python train.py --norm_position="pre" --fused_qkv=false --moe_every=2 --width=128 --residual_init="none" --optimizer="adamw" --batch_size=512 --final_lr_fraction=0.01
Rows from block 3, named by matrix and row number. Rows with one number belong to one attention dimension. Each number is 500 + 25 x the weight over its row's rms, rounded and kept within 0 to 999. All counts start at 0. Numbers have three digits each. After the name is the row's rms in percent of the matrix's.
# v: attention value (model.blocks.3.attn.v.weight, 128x128), inputs 0-127
# proj: attention output (model.blocks.3.attn.proj.weight, 128x128, transposed), outputs 0-127
v.58 109:505538504512519510501510462511514450509471475492511501499478501477516511513547509532498473486493464491476531425508511450492509442499540514503516484491524501502532467449484507488469505492492537469471508508481507528454488516494474517531491501471493479507506496485501529488576492588476485492521498480505501491523475524469524521489540477477480501510545502506482507524506476490470490556496
v.59 092:457487508503505495536491421508519486483505531501529512541495492488489511482520487533489457491482482462471501462538484469514504449514489489508524482522509518488512456510489454455473496479493497532471546488494479503512464545518493525469491506472480511496503519482517528492476454476478548500490478476551520515523476502486534506506511504474460508524474575494534502518454465511515489500506
v.60 084:496509498499499501545470493494470503518487495511502493491513456458517491447522518507491520524496524545526508491517521525429468483513496480488530465487494516475509487480524513484473499494487487487529505509524470486517406531527517524501477505517513518487496537519482469502541508475483544538519497457484493483527457567538504518531516489504485489427507483537505505517479485496463484492474
v.61 095:508522511505500492467518482517504457523469459526539506482480503449523509528488509510481502515523447464526495489499549442523515504496559494482486473481512511502513520451495537527515507508517528451471482503520532513443500495467469503499500498509517499503502519475498503503573514536498506488510496507482504456509498493495481556481522450483497467495540482493494523534511482494503508573469
v.62 095:499513525505500526450476523493500495536463498489488490463482517427517497501445473498493533524506473480527493522499521476502525525472548494492471478487509488482529499487504516456531532505481532461506466490496509509460446479504471496479489493486535493511495499486488540513544508532532517506522503477533502481547510532512533523511468464530488525536572490495493507539515516494513483557479
v.63 094:543527470511502505477518502524503491537470482511487526475472532463517490522475507507493525482534472476522449505515519465520500536500505519484469525480504495503530551456501532506534484518510540454466477504480543495440510467497498504495528474517523511487495540471452511529537507534516485466495490516474462477529503455523488543499513475503511494492543491519467502508546508489473469547485
v.64 088:489504492468526517526543507496519509493525536505499494486477476528513493527513526467541473508507453530510476521476497535525491526472503514516507500529509495490524500435486471548508486536519513526477528514477527501488543521496481501515490478478486431509488479517547464448502543519500475473538516465498485506460509448467453489472484488476488473525457481481511519526480534513498517534531
v.65 089:495496466518483507505464508484497536547457516516533476531541477534452459489479498471504492520484552508507559529545452533486494507512447496515513524466511505487477460496503482506519488509469502507508492514547483440500485506525522521488492445527510522482517532488503430474443487467497477512486496467485485516514481509490495486511535533522506493489480503525469529498484519518481508499476
v.66 070:504494532521443489476457485492492501517467488506508477502526504453488494498468478547473518519446545481504543488508486466471504494513519479496499484464486512499466487563511491482485521480461490465555450475521477474480456480537506486497490493515523537503502519477475503517520472477522525511486517522508500496544489549527511498520493489543502528470573518509473480462515490509523505519477
v.67 071:502497491521475513499447496507483516524447474508476484514516487497465484468498522531477524483484545480506552470528491454460492483507481487498498500477489515508489474535526495497480524471456506462537473500537464459509452496541518505525485487501517563474523519480465492518511474483513542548473506496507517506533510557522536467532506528531501535467537505502460495476499474501497493492483
v.68 108:527519483517509519535517516490498521464520501505457478536483466567464501516517557528479481483535510521504513479483498488496485502482456499509489514527510519509513493492505489546459498509500491491528507472489497501518526505511516486564486502490447495473500476515502463486494518537487499506488499536485514534449525479488504425499466560502522504483467466490486497427516485498481490477553
v.69 118:486518483486504505494497536458505512548487500521551486469531454539498487510515540447516495513518482506502521526503492541528490519481504520509528499501499487492493466460499495526548471542488512516455525535532511463499514519481489535470507449510490457490504506480522444438492514486497464499518502455489501494477502475477453503496520484482492472529460479489501539556484535515499522539499
v.70 121:512472486483519474474532521509506493510494515475458532490520562471523512498525451515517513487502493519476436491483486471515510517499484527480486560486511492482484566456490537454550470500510545524488506476447528526474538487474508528479528513521483518500494502495463536531463505500519457464447488512509455459509510485497496500492516513498527518511515524519512499487537503481483494489505
v.71 121:489480509500499493526523452542502494466500501496442508517443539473498521502491462549510467483476506509505502453477514465485521510498506459499475496516495511532508537497498477521443523471518510481542460468462510545494501490522513460549470524503501505499495488548494526528519517522508546495482517533520483487513509513519538497493461518518486526455547499500490457443509484491518503494530
v.72 109:486476456492499501489484522484503542570483541505516489512533454527480465498508516470514504510512505510508493532543468507522488529503459531509516533490528498465479476449499494488544477526470509534494511521512504431476503533521507539488516431509495505480510534478504448469449493467496481493499506445491474506505485469496475491499541519508511494511466509513468535511483528513474499517490
v.73 100:488490526520476507506452483518471495479495471517527489510500475512482508477506521512483518477483513459517527486516528469499490474509508452501502455513473526521483473571517484504470554458482455483513493521543469496533442484524505473518467531459519537484499508499504509518540478490502557538512510490509542522515469551518539520528493496530469519471507515476476478497470463505527492484502
v.74 089:478515523489519501522533503497515497468534519523536489470477481530530508524524523469521467499515440503497481513463521534551502513478527492514516478541475500502524491489490486536488500517528492538460530536482524520516523508489481470504488500476485421504482463518555480466530535517491500491537508488507512514453505465468471512481472467465475474523458490469512495542471521504520511518533
v.75 092:472524525507507494538513450519512473478506484534512514484457522485494518503515504504498454475491477492476524458462518497503532500489539459504499472528487510560496511522493472532446513457561508492478479500490503532509503487497484440532461497525467468489496498533528518486546502540475565504507505498513505506482487503491507522487457479484472506488530504467526448474497497495532529522536
v.76 112:482533531518489496535520478466492489467496488500575479484516501497531477498475513490502488549487502522505564513467489594492483476502525500501528469452467500528516471552507477530453503503509442506520487528515497516529483510494505484499468521504534453519496484524538475475518480492485488499551516522481505528499458523496478517503478496489501448492484496510503495509468527500488522502484
v.77 109:508467462519491492484479510525492515522469508482445517537521529498470475477510473527507513475491544502494492484530472448483491499514443493483483552482519513493480521489507508459512498478465519497535484472489497488486495494543531520505505501519507577483507520498439512556457486485509501501448495490501477500538492522523538486509529543536498538476513527531472504461514472497484475467489
v.78 081:502461469493481502479443495538481500503491500503479490525525484488474493466497516501484542479488517465508498489537515410476483492532482489481499498482532514508471505495501508449534509464476498469517488505529484485492466503517487509495501507496520585484515525476452517552480482457512544529474493479491530497539495533529530506524529488537497517485508524495493514491475442503524491495462
v.79 078:505512508516475498499441494489480496514481468519555497515541472514482484475487534505474532507487544459518568496525498497482490458524490490502526471465485513506477459553519490493476522478470459476522485519569471467535448494503517494494491494510533552482510519485490490502498448469488521543489496496477531510523477551514521506515526502523490504472515502515487508510484468512488498477452
v.80 117:507530524513489478473492532436500478527491490501564502471554512485519482490486483457498516536508512520482510555486474586507503489507524532511530498462473485475491488523501521468532474523510488537456518525523491493509497503448490530467523492519497471516501507476516494481463463490482437496509483516493498509495469502480465513507509487468533475537495520512537511506518544496476516509464
v.81 121:511515502512508523507520500520496521473483487481432503510457504505487525506483506565502479486496513499506528441497508498452494472473498475500473487511488503509521494506505488548436520505475516436561486453472504523492503491548540504539498520491517506490500476536499501503549534540533507495502508524499491480503544519513532454492470518520478527464539461510474491487522478494493478490544
v.82 103:485534526494492492537527495482486477464523476526569487473497484530528499507514535470509484525500470505503534516456522558528497495488533479513525459505466495528520484530498481556470511498525456511478513542512505519523504495473488472497463506494515444504493472517556478462535511505491513511547514496487514508468492499480460528495476471484467455513468470477520499535467518498517530521515
v.83 097:516510512473526498498571520495512490460552511476463509480469523490542533525503502506513478500526447521483464493447521499518496494479536514497486500523502486494534527472487513523488487515530513499501526481436528551482549487474480495502509532481480441526484452506514532502518545536518473469519497532510495491462536462479483486477462473474510487527497479484511500503521521499500509510538
v.84 114:487530511511492501522519473481497499495452469489518491496506508485512492485458485526536492514471524532479574462477479585455505464476523508506508484428477502548509484511500451534442487484487517446540482485491493522505492497518528530511499504519543486508505488542507487471523510513513494498519526518487473472536490542497504490502468499507492504492545474527507502497504512489470529532509
v.85 084:490519516503464491486470489477492512533445486511562477478548499486511491484444484513500504535465533481503565498509468554490486476501526511503529479434477503504476459541509475499486500491445483498520497510544484476498460513529516511490500466533566492512503524478513481469516467470520498512524516494496485475539465540503494520507516478508492496480541512525488492524488520502486524518473
v.86 092:499505504470534488511561511492519493469544530493490505476482520508535523524513491482517474505520444519481465512462501532542509521474523519510495505526503476486523529464485492523503480522524516539474551501458536533493554506474483489494507505491481427527486468513537508478508532524505468458529499504504482483460515447471466493482473474466503483525476486490524509517508533496506520511550
v.87 095:509473466485496481488467511492500499529488511502508520516556507515469492469514487491484532492503529497485489505545464471514505496524456540500523538469518495475450499485511501437557467495482516542474523525516482471497487509489504533482535475527501553496512548469471510522421464451505480506441481484482482482528473497503503501514544523500530507498493534524510514488510496504470494493476
v.88 109:505463489492503517458485509548510524526503520498422513495462513457496518502503474538507499481500487481525434483521524410496516525493503490494466505546524494478503525468499526478532540493494542486503485455468514497460506495520495508526515500479476528483497510484456541526514523510533545492481504482536503461510533494517529488487504483513512544492545504479479488497518475493515467496502
v.89 096:513505517476532491487565492510518470453542512450460507493473542471553528505483468508505489513516464540471462490451512513500508490477521519497477502511512484501526545487485513509484477510527515497505526466443539566508542487476477493496519544493501453535485456525505548516503522522514471457516499536505494484475527484486501489484480483464513484512503489508542500505525507485496506485521
v.90 093:499471481489496496497478553485492528537513542504502499490534467518491477500540520464495525501514477497515453530535496474547475533495490526502522525528514488439493485468498507469580480526490499564460534539503495448476503520506488510466497471475477512492501514462496482493478510492490484497496490440503504526503478456493480507503529501497522492539434514491471522522483516515514491518522
v.91 116:485536509502510520514497516467502500509498483524554476447491444521512497524532561472503496499516454494511529508483530533518483501476540487508522465526480493509530462487492499548494515528509494483466505536522508484495498517487487501507479479480479442485496483497539469441550526527485501516550512467497521515461508485476456505491485470483470471526487466464483508533476521517512516552512
v.92 101:492497525516476514511469492517493517480517499537501479501474471511478513517511527533466502471481496446511519490503524450505501498509525456511499469549492516501483465560512479524461562473488467495530482494527490479498465482541495448539486502460492504475498501469512518506555497520506571532522523511521535521489482522508521490504466481523474528471522511456479463480475475507535496512518
v.93 116:551525490492502514471478545451495481503528495511531491509532459512487519494519562488440542503550494481525474508531486478498475481519499549512521490510521497450520475504500543470518490535490479502473535505527486473513506515473491521493553499485465511504507504444489498509493476487477458511487457539485529499455535477495470482516527500481550486527471478499506522507531497511479469477488
v.94 093:523490511483481500438470506502495480517513495487518512502521500457520528496458500497453531515495500451511473524534508472485502482540531536502505475493509478459487484531508534440519501512487492494470529484523492491495482495483478519456567510495520522524507522442485543539491467453521478501493476521498519461513516504520514518509531445490518490515522532520534522542513500506507487484434
v.95 101:499503516483500475465511490505506483531470480517480532484503580458508526508474454545513490503477524502475502467474490496492552510485505506500488529469478482524481536483499512496513504490498555485501482465484506523470512457461514518510518491542498511512496512512482522498489497499532497481442500532515458432523523517511513493492493500500511546474589507512511464478567507493501509486505
v.96 105:511475482489519501464531528509514504532492513482431518482488531477511517504520476512517502480519481515493440487498501448504512524482490518491477542529524491477508543419486543474553475515504571503483503467443524513462540495487498535499532490508457499490495494498462521520484533523520480473462490484519465465488539479495497480485506500498512525520526495490496506495542496494490483514512
v.97 080:501483482515464500474441485513473515522479480504517494520537490481483488484469493506499534523468553498503532522518507483455498495535499501493501507439517523514454507514506507460532506477476492463529463499543473468492469491486496525476509491533526551493518527484452504532461471453521495524474497507477504487554492563524516510518544497531527513481527517525506512481502476496504502486443
v.98 089:492506512525471506513438482506480510495460473516531483524522474515478476485501523512485523491477548478524552489524489503471488479521488475502506474487483525523481468559513484507470540475464455476533469516562465464525447503533521488515468510495526551473507512509500478508524465478487539538497512500488530526530469550519527515527499514542485503470510509500468486491481477496514496480486
v.99 113:516496506495510465529539491492501471452524511473497526525532564506505493487525459506492499486508510529468481489486459515520494485527461527485508538466484503502495547528494498469479462485519479566500525508460504549535524499491525481492487545522506518522486491513493536543467464484481470474459474546482473503503482481504506519500515539489522497493463530537516482464524498480475500443515
v.100 113:518492516503512489476531486526496476456512491468445524493491569444530523494499456537506511501490493516488450482468519470483508491512514491483470518492500497510515567508500537471502510486526511483517477464446511571496512470467492501503501576505504524514490476525462554550508517507514498484484481540512491480511521512512520507501484499499523519499531510502520477468529478473498491469510
v.101 120:492495507510503524516501481547505485465520499500474496490433486469510528505526515533485492462495470473517473455499533437500496493502527465488489462546502508509533502528501492501448537473523489461525478488479502522488485507544504455533488529472493504491495487503499543526567516540495568509532516494527535508491516499510530517498476472511472512486532504470471460502475466496525479503524
v.102 104:498487507492518500509527487548503499454527494493424514503441523494496530509531485528513470447497473495496464467475538434490518501493513467495477503555513505506512536492495503514470517477528521486505506471459512551487514482510486465534486542473464492496494469524492550531524537548513535494494505513518510490484533499502537485495460496506485527495518501481513475475501471490535490510544
v.103 084:496478471520475515477447495500503540555460516516509471514530466495461469499441495515492508521484551492520537514546474484461490505510484500505508501471522512481467452483500488497521503507436526487519473497546478441474467512528511518506527443506504528491512548476488467485468473473518495521484517476492496493543491522502515471512528511520517514482529508509469519485495502520485497515448
v.104 088:502513519509473517457442493509505522538474474523528467484503458471494504499444512521478513527474518460515541511522525501452513485512557496514508449490500494494480450527496493504505534501457505432513482481548488468489460496507484508501531481497520506501507514456495503488533488495536517528534523505499534472514500551512512489504499440509510505491557488491506504522493485514518502527451
v.105 086:467471477492479484528471486495484514522482514513553494521564484526485472485506502483504496495464519496493536516526473523542484506519444497504524530458503515507462486508505464500506499481464472544500502542525485464519481515537514505483474477517537529496505537504513458495460459443507515504483513451489492521532439498510501529507533520525470483480470556528482514510458509509490519498485
v.106 071:512469490501471487468445496517496499523481487493499487536538466494485497477468512513467535520499542476500516503535503454464482470534476511511506489454530507490463498501512513453519504492457492466525495483547478484522473498500503515483524499514537577498510513485461498534466469434524505516461489501486515473540493552523532497514528511518512498473515508522499527508501468506500486460450
v.107 103:468521522479518484526522487486514476472516474516554504484492489535514509510529528456500469501517455509479532503465535563529520491482534496512528472514479498525498503499484479529489485502555489527440527548509511527540516493443470473497478509512479448507491477522549479460496506508477492504516500496488518503465491484479475525485475477463485468520464488481547496529485512505517534533520
v.108 099:517533534478515486518561486492496461442548491494528499481483524496549525506499507480498489513512460510486489501450502554524491485497528503501496471503481481511541510527500493521456486506531462521500538502480517559539522492479488470481489541493518445539481454530537521496538513521494486485544494537496509496464511474485468521490471478474498467515468472502531494532503512491504516487530
v.109 103:479530527508489496523505468507502484455521479516572476483490478501531506500503521475497498519489474471506519514468528538512494485517547470499517446500483507543507476554507479521472529476524442496488491537525493523528476500482473463487474520489532470524496479494538502484542494488488530515563521497488532521491474511494481552510492456489471464503481499482521495537443492500526531518487
proj.58 109:482452506503498508554515480453518490524532510478487496483473490476507555506552547497499525473504518515471473524496508485515486487493475513495518476498481463465524502536466522497462473486505525469513527459495489520530506524490494499472529501519472517492563509484480487513428484490494547478506517515486535560485476504510490448490520501520484490470475527489515479515522486526451505454471
proj.59 094:538502521471485427526542544520539539495503523498500506505500511515509487527496543492475584485444503547486476471517501524508480528519510515526521461483460464443488513468493537497533483522491496503460519475506494524469472522462482470539495501510503493511479481504480526514499476531506511440500533502494474481472496483499472466502541508505518524483501520520498514494494500484476471492514
proj.60 095:474537520514508482472484485531488494504503485499527498500455546532526474532457469497468536511505477514460489493539498538524528482544553498476513508526450517490506510499531490496527538526526494529468463488513546503478510493442499528534529513484492518465500475471510503515491494538479530505516523564512488505506480499500468507491480542464480506492474486481485443498499466471516470467472
proj.61 094:448460471490495535545503473500498547512515481501493492484502463510516549476539505485528462483520495520496494517502509501491485487456462504484529483485490530481517511572505482523456464486498490465503534493525518490552526534521496523500556479519488520503499516462468506523438489455489535532508516516468558526487499515508513465500512485484503461484463505488527468516535484501500515499495
proj.62 098:452516467516454553508481458506542540522485499504481508435480493515522519526536484482511457530498500485469484497527469500500507517462437499522492519508490513517574518532489509530483482518497524486493484506512511490506549511510498512487532470521504527488508509461507522514452473478470540519480506527493517541479516503492458455477503531489503472496491513488510433484532484510518516506490
proj.63 102:444506462491520589508482475494505505509508466503520511486529453507517549485543481499513440519511513488489504530470476506509505491466473498473516493505491506526509515545488507490473469519470481470528498479489532483532534545524532522486519474507495501494478510493486521486447480422500505510501481525508513537501502540514500502491499507486485445515487465529534446524521513509525490485492
proj.64 092:530520498537505537544496513518522477495490490510523511517542531480474532464496482556478505539468540494512487470506500446468534484501524527492484496465499466495459479517484489517492491467463458451509523466516480482468482491507500528477506526513531530523512519513497519507483456500492513471467465485459496508545499539484567480493503490459511512459489519510532539529516511481481506475471
proj.65 094:478490498499562488478512477489507489479512545472485488527439523493502518503490442516523456456545496520488500482457515490493513499509525522523487487523491512538486510549532498501466470481547516489511514517498528533542526496469524491524506483507483473505417504519504488491506537510497446485496506524500510513465533476517530523464484476479491517485531487499538501505532554476484459492489
proj.66 073:479502501475466478441474485485498523504517555493464501477436493485534481545501481435518474473548473492486509534491492533520513517494483495540487516522519531520546510474523522492525514519534527535490468534492522535518520471475502489503523486462475464479466488507521482515500530507508471522503544521510523503450542453507470511502499501528498517533520482502494470479491499520492458519488
proj.67 079:473501519473531470448501499478468497494532553476463499502437501492498504528503499458501474447544465516467507511457487533548499521499490496534494487548490513517492529508523530487514492494548542540493494504495531532520513491466514476502529492488473465489435485515503496502499548520503466513502519510528525502450525453513464514496482506530465513515525473512489478490516515485495469526501
proj.68 106:509469522512548508503524507480481444481539515492518524574516500495465525488539506513480484453518470522486497465526513480531519466547478500528521510511544480435444497483501527502483511468521522491525496471499521511467479519490523464481507520500457510482487506536485501512448507499483497493481457499541482517556475519495512494513491486527478511484520470523499509522493535485451493502480
proj.69 113:495512499530523519523500503506516502496484527473502485509492544475484549468501450589510479501502536509498474476467493448469528501494530529514483468491469503545469494552497474506474462484494486454522543499504486500527510494501530531489507490508530490542457516525498495485497514501506486460467503485477512524500507498507562516463480475458483550481492512502541498534543519491496479474501
proj.70 108:521488485507476532524482498494525481480468431522536485500536432520521498489504530487498519499495472458508519497532514533484460458486537486495512505474497498503522483521520482514487510493476473489489471513507504489517491511562451491502459498515503507511554519465484507470515466513489529557537492491502475503499512551479498455504510487480529485505501548447498526499434488512513541503520
proj.71 110:514507524497452481474507516480484478501511495529498513488518471519513468526493544408481530514494484476506522488541498539506494481503469488493509535500540488436520499451495549497533536480497495523486466486505513493456484476500475469460514521496477520467541498474510490524491486505493517541519493506494482471516507506473471475537533522541511460522516501512464551486464502491482536526471
proj.72 103:494500495513556512516498493501511486474486529481502494535489524483497541486500438532500465460505495520477489480466506503476525497488564517545472476490488490552464501563524488512467475483524493467504537512507509528546512503490518512529501487508500473517426505517493498484497515505505454481499499514497515502476528521505556496481473456449504535479525513494547501519516528458479461486499
proj.73 095:462510512473510442445489492513454520525509532494469527492470518496497474527505524463504494482496487511483509503501497505516517538517451466517514500538498520505505529444477522476533511520527557528481499507483499506487501499450533492516528501472470495469490474517519486511505550498516491515483534501520534493479492439535459537505490540541447515517493475541487453487533477513510475509504
proj.74 089:518520504527478509535503512527521493520474495517536519514549530474488518464494493553491527565443548498518484469523498435464533497506479499476501486464491479489475494467467493493512499501455478463499523469506472461455474491494518520469506524496533531518548502520510514504491468488500537466449476483466493501551467517486536506494511506484495513479472511530521522511520482509504508474486
proj.75 088:507529536507455455497540510484508510519501520511510510484511513513514477508494546463512532549457524488517497478527502482506507500520458479481536514496523500452503500441463563504532515495476494501482521481493494482435503471485495454444530517473513519499543497489534492510510495517514505482482498494473496508516464494481486486520539505534502484533471492551471553497462461503487512516458
proj.76 110:495531472491498527485529481498535525514514520506510517503488545530502487524465477510502518541513536518547496488508471413475536532505461515440519502513495537496511489458490518504492474537468481510521499501500491484483499477456552529520508488482501516494515485503523498497477513451479491460453507525483503533520509457495498542487548527476481482490486423517508500504531506532497484501494
proj.77 107:499481494479544493466489493475477475477509471494503502526479452514523493519508512442498482442538443485472535504488524574519466478498535475538505508527501506511509519529532514508495514492553520522488465520502531523540510512507478460532482498516455471463474495487493490486508532517487475562549502511537509482458531511510461489496490505511501491509535511473489498484462526484499510518508
proj.78 083:473492507466525437455493499506443521490508517490459492486455471507512502508504509461500475451527476517487515520476525574520491523497520478548492494531494519501482538516530507487524516512547524544493529514511508529531512502474490488543516494491479471485443482477486485492532540517525477542536525508527540474446501467540482506514481493514503511503492485491491463484508490472508482500525
proj.79 081:461498500466527465453514478492479522511520553473469508501441509502491487529505483501521485463537494531490499509465488495517503547515480503517510492537492534530500526501510504485503483515542546539509504517481507523537511508461536486537510480490478464478441479516514485506508555498503456490497537511517531507463502437532460545487496519523470521509504463517495462490537497502501457501512
proj.80 111:479489456501507540529508452502574549514485500488519487499489505514500500501484464568526497513492512487514491508492506427479489510480510515461520493490493546560527490537503459516451460539471484492511497517486504500526518515527507528523473461489515501525513505505508517471503504478493489459485515504485499552486515484496511528465526490449510506495483483460534467510511496545533481510535
proj.81 116:514512522500483534463498542473453439496531490513478497494499510484500485507515537436469519482538485490485499516490479524548512490494448523488482520525515448463521482464501542506526531460506518523516460469516507502488487488497488477452520527522496518473505493520497495524472493503483523516503472495538481502522485514489456475537474528549476473511552499519454525500513522486474526518459
proj.82 102:495533487516486505497524499518519510522501521512518511496509543497489499485476494548505515560481559510541491481513490407467535527524454503456521487490491531486477494458466495490519477519459492474508516498503478470467494466473551522490517507475510527502532497515519491509494498473499520464447498482465504516530474470496525538492530518502469508485466467542511510518548480529506501484482
proj.83 104:537509491524461547542495518509503480498499452528526499498568476503505506473495532519475533542470521475513492507536495476495492476494488506471499518460520472463508474477487496499498520490441472484510485475510480464463473489531468522469485516505527539519565522495484526514490432489488549507495469482482470503551467542485507468520519501493520480488486519494494532513483484520506535488498
proj.84 105:503538483523485554454521511447542473515523510501493487455452522512508484530494512471501546498548517487530507477476473444497523520467457538442496507540490510498521476477501561509502482481470498522523474475529499492493501471475515496474517505498514507485504504517540486491470510477483497485478486499494486543480530478476468486501531518506496477497537447503477541515531520519468500515463
proj.85 084:479523491480497498458480483483542531514507574490476493478443548490507492533478448501519494483540510503486505498455480477489522534485486523513479484520472535561544498516523521496502477502505514513505495505505504521539524482459530502526511473488505477495455501534531489498506540485499468479475543524481533529463551454506481523476494509483484519515536473501519480490534505522496454508486
proj.86 096:535510494531480537553495498510542487503478468527535505504559496489495510468492504541472532552470531479513490486531499469473499465504506510472503498457508475485494478487481486507490497482445464472505498479516480465472480500521480517475485521502527545528560538504490521501493446492486542493480469489468475513554478555482531469505515485474529498473488523493518532515485485511502528478482
proj.87 094:482463494479550469504500460485522512485481513490505487513471461500504515509507494509516476434526472515459509490487537545487468487497551485539521484512482541539484510559536485502451462501524509498494520517497514529560514539517489474560473469513482475506453507486488498469513530515497461515537530516520502506459521498516501486486491473474528526495522510467533467490491501483490476492523
proj.88 108:508499533484455488501462528518456487480487492500483493473528478490502499492524519444488496492474459470459500531497493588535491490476530483549456509492514449493519501505502494496532554466518501515471496500502498506494497499524443493475500517514516498510509499489487506528520465535515518538532498491508514453482512544497490468533468495524516496524514574483481500475464489471537517517505
proj.89 103:538513489505455542542498516506522490498488444523523490494558473512501483481497529508472534549483517477528504506543495501496473475494481501459504522472514475459523474484490493505501520495445473507505480475521482469468478507532470518486467511510520547509576515483487517511495446482488537503507468491489462498538474538479504465522517520488538466485493515476485529502467484525506542497509
proj.90 087:473474494513543493528485492537487511480469516473513510525511501493500545480505462556502461486472487515469485496493521508472500476501559477555477474473485508548472515541513453515475487512525490439486537510492512527526495514514514525523494496505508486525442495514479510482499507503510491501492517489515528488493516534518546512460471478452485564485495532500542465521523498482517460463522
proj.91 112:489530520532492512509516516509480501509516532483495500492508564478490533480511480570510494522463536503507464489473465425490558522496489524509483467498480497517462492502464496502512481494480490462510536482499483488482501480477543528456536510497538494531466492544503503510490495491516507444450497483488514524521481488492528530490490497488456546499467495545513501532554497502494468480495
proj.92 092:487508540474492434459492493499459512523523558511472527509492526468507490520499501472496481488487482514463490521488494510529538523523468479551482509514528498485496519423481527479539519503527551516485501497482490515474495475433504484491533514459479488479474481526525498531498526503527487496471522509513539485502483467518468513522490502544471532534497483555487484485529474507496469503482
proj.93 103:480453476480523514549508490523492518497514506466484487518502505481474530486536473577506469439504475546459478535493509503531483514510519508516508495491486496523485495538512423496460477512502518508518519503495508507521504559521512522532476470505513491522455493516465523496497510498507491467509513480541492516516456504517493521490469479499482527496481494492519414514518506511489469487546
proj.94 090:489482480448476491528476484535497554518502504485449468454481487489503480487491486507507482498518500519478495569490496550516469538480515511501490502490487499556544492518515428479497490526496513545505494520496487507530514526516468530534478478512536498526473494468482522504545497505517488492533534489495507493467482489526460508506476517508542489496487518472509432473512471509539493501547
proj.95 094:507484504500422535494470502466555501510479487504497474475512461506510468508516523456522529500521488446504512495515500526489465480486493499493499528494520514503550486511500519510503517478489495514491454515496506487526510490554450459457481492505500508500569524490503483492513474517479515532526519494490484512485531509464479467504507505535526498530526558456470539490444489520508530548488
proj.96 099:533494511517471545535482534491502475477479444508520480502547458498512526475528521497494511496485474451487505503511503533505475458484548494521486503478505464508506482540508479520496520463483476477494490496509501488510495513561448497466483507523521506522539516481480510487500450531498537539533475478499481483500504563473511449510489484492524490499507571459492532512459499491511539500509
proj.97 084:469481495468510462452494476497479532491527534485457484485432489522513480520492481471518458464552463515523507518484514530515476530494513509525492495541514544528512518531539483497490505526537512535504498538502518522540517487494501496540509478489485462491441481486495472487524547503522457523528529513506527502434533451521495529490484496506509488515503480463496476484511507501502479517517
proj.98 091:465499504476531461439500485493458522520527547482474507492449516502497480533495489478520476459531484529487510496474499506522512532513464482518498503546492529508503527475508521488521500514546546528496495523482515526511509497454542487519526497482464478466450469515524479497497560494504468503486530510527533504468518443519473546484496527526455515509506460522490472486526505499497467517501
proj.99 106:509472468494504511519510470488540495505479432528551515526528437536514477508481534488488531495498484493526519486552532521483456471531485463445551517482498533473517489477510503504486484521486494502493456499491512479494483527526494484550454487501469520479573512479503506473488490486464515534521507508511461508520485524488476488494538508484513470483497480480497503494445500521485537500505
proj.100 108:514488487493457518498484509511492504490495427524511497487542442536509467509500548452485529518493481461533513514543502524512462489489480477466524525496510502465546489478495496497517533520480490531490459505512503479482485499536458491498474508493497525485576497466496501506509472500495542548526497487502488489515492524486461478513524515519512458510485519468462506488450478524536551522506
proj.101 119:508525535485464464481502542508432499509518494515482527476518506506519484519510538434482528527454503504487500525506476547530516509504479485512488509496510458457502500428469540492557537497492506527469502480497490498445492494467491491479527524478509506491516479502508508531504480512523525506507512495514504455522461506496445496542502518546482487529481495552460500484497465485495513512494
proj.102 102:521506522507461469515496520502469474503513454523510507498550459499504484503510567457476528529471492479498509505531513529521491476510472478501511517496532467436513502454473522498535541485491505509475482477508495483447480499514458475462514532498503530486556506482499511516506469516505544534511471475504489472530464525492474465533507521552507474507490519515463530495473474492505548498483
proj.103 090:481504498480523487470477485481503497489516569470461486507440526473489513516492457496511456450527476517464499503458499517519514524477533520561460495521505500545496508547537510500472499477544515504506516518498514534535527496481499495506512482505493467499421493518499483507499530504504455484510512524507527496448545474516513507486477481493505524504534496497520478495524532474495439503503
proj.104 087:479524525475478477464482497505491532508522586471435483469452537473494494514493466502522473494535498518489477545449471502535527547478490524537465487523506494544526500511514496493513515495517516533504522500499485522519515485468493508487519490493528475522436481523510497538510511506528473470487514505493546509458510459519482509509470497514505509522501494508489466490554491498510448507507
proj.105 087:487499488496558459463501467500512513495480537488508521532446515508515501513476471501506487480519496527490521457477519492454510498517524481538508478516487550534476517512525515485488453513538519484489512518493496526533512488463545501560497485492456460479442501506516486468512553484492454517483534529487531495463536472519516532480504509476488527483529485523535504492525519487479455488498
proj.106 073:473481487451539459467497484500475510489513530482453476503445488495492485512503479479504475458560483536481503513476512535522480522493512505538496496533488532527505510550545480479503493504533529560505512511508507533547517511494499496555503482505480473492429497483488483506520540491504456521533529511517514491452519468540482518504476500516518491500525495468498459486521496484501474511529
proj.107 098:499506496523488479545543496509523508525488509501523492498525518503486512472490518553509528567473548510545486458520497419450502504523456504458542485480496523477472505486464495507501464513453490477508533478501471460469491506500524508467504512495530538531533505500513502493502493489504520470466497480453483526536457488494535514487521498487519501475456489523515535523527479514498519482493
proj.108 105:513507476521468532526505499513519516524493457531526516491546507518491478490483514533484545558484542496531497502543492460484497495519455502429527513475492507470507478457475496489518502522436485498505482481500483453462477502511514525505479507492514543493590523496499516507489467477486542490479487483482468506554460512491490512508528526498499481485476493510478506498504472537501527494490
proj.109 100:492528499490484459477518500524500552533507522509491507483496540511506486510466497516492516565469544526537494504505481438477533555513460497461509487503489519492497505443469504484530495540476494508505522496499473472465497464446540525522516503476513513491529484501525487509513505476520503463463514500465520499512472453516494542513531520503484500504445451536504485494541462524513492487494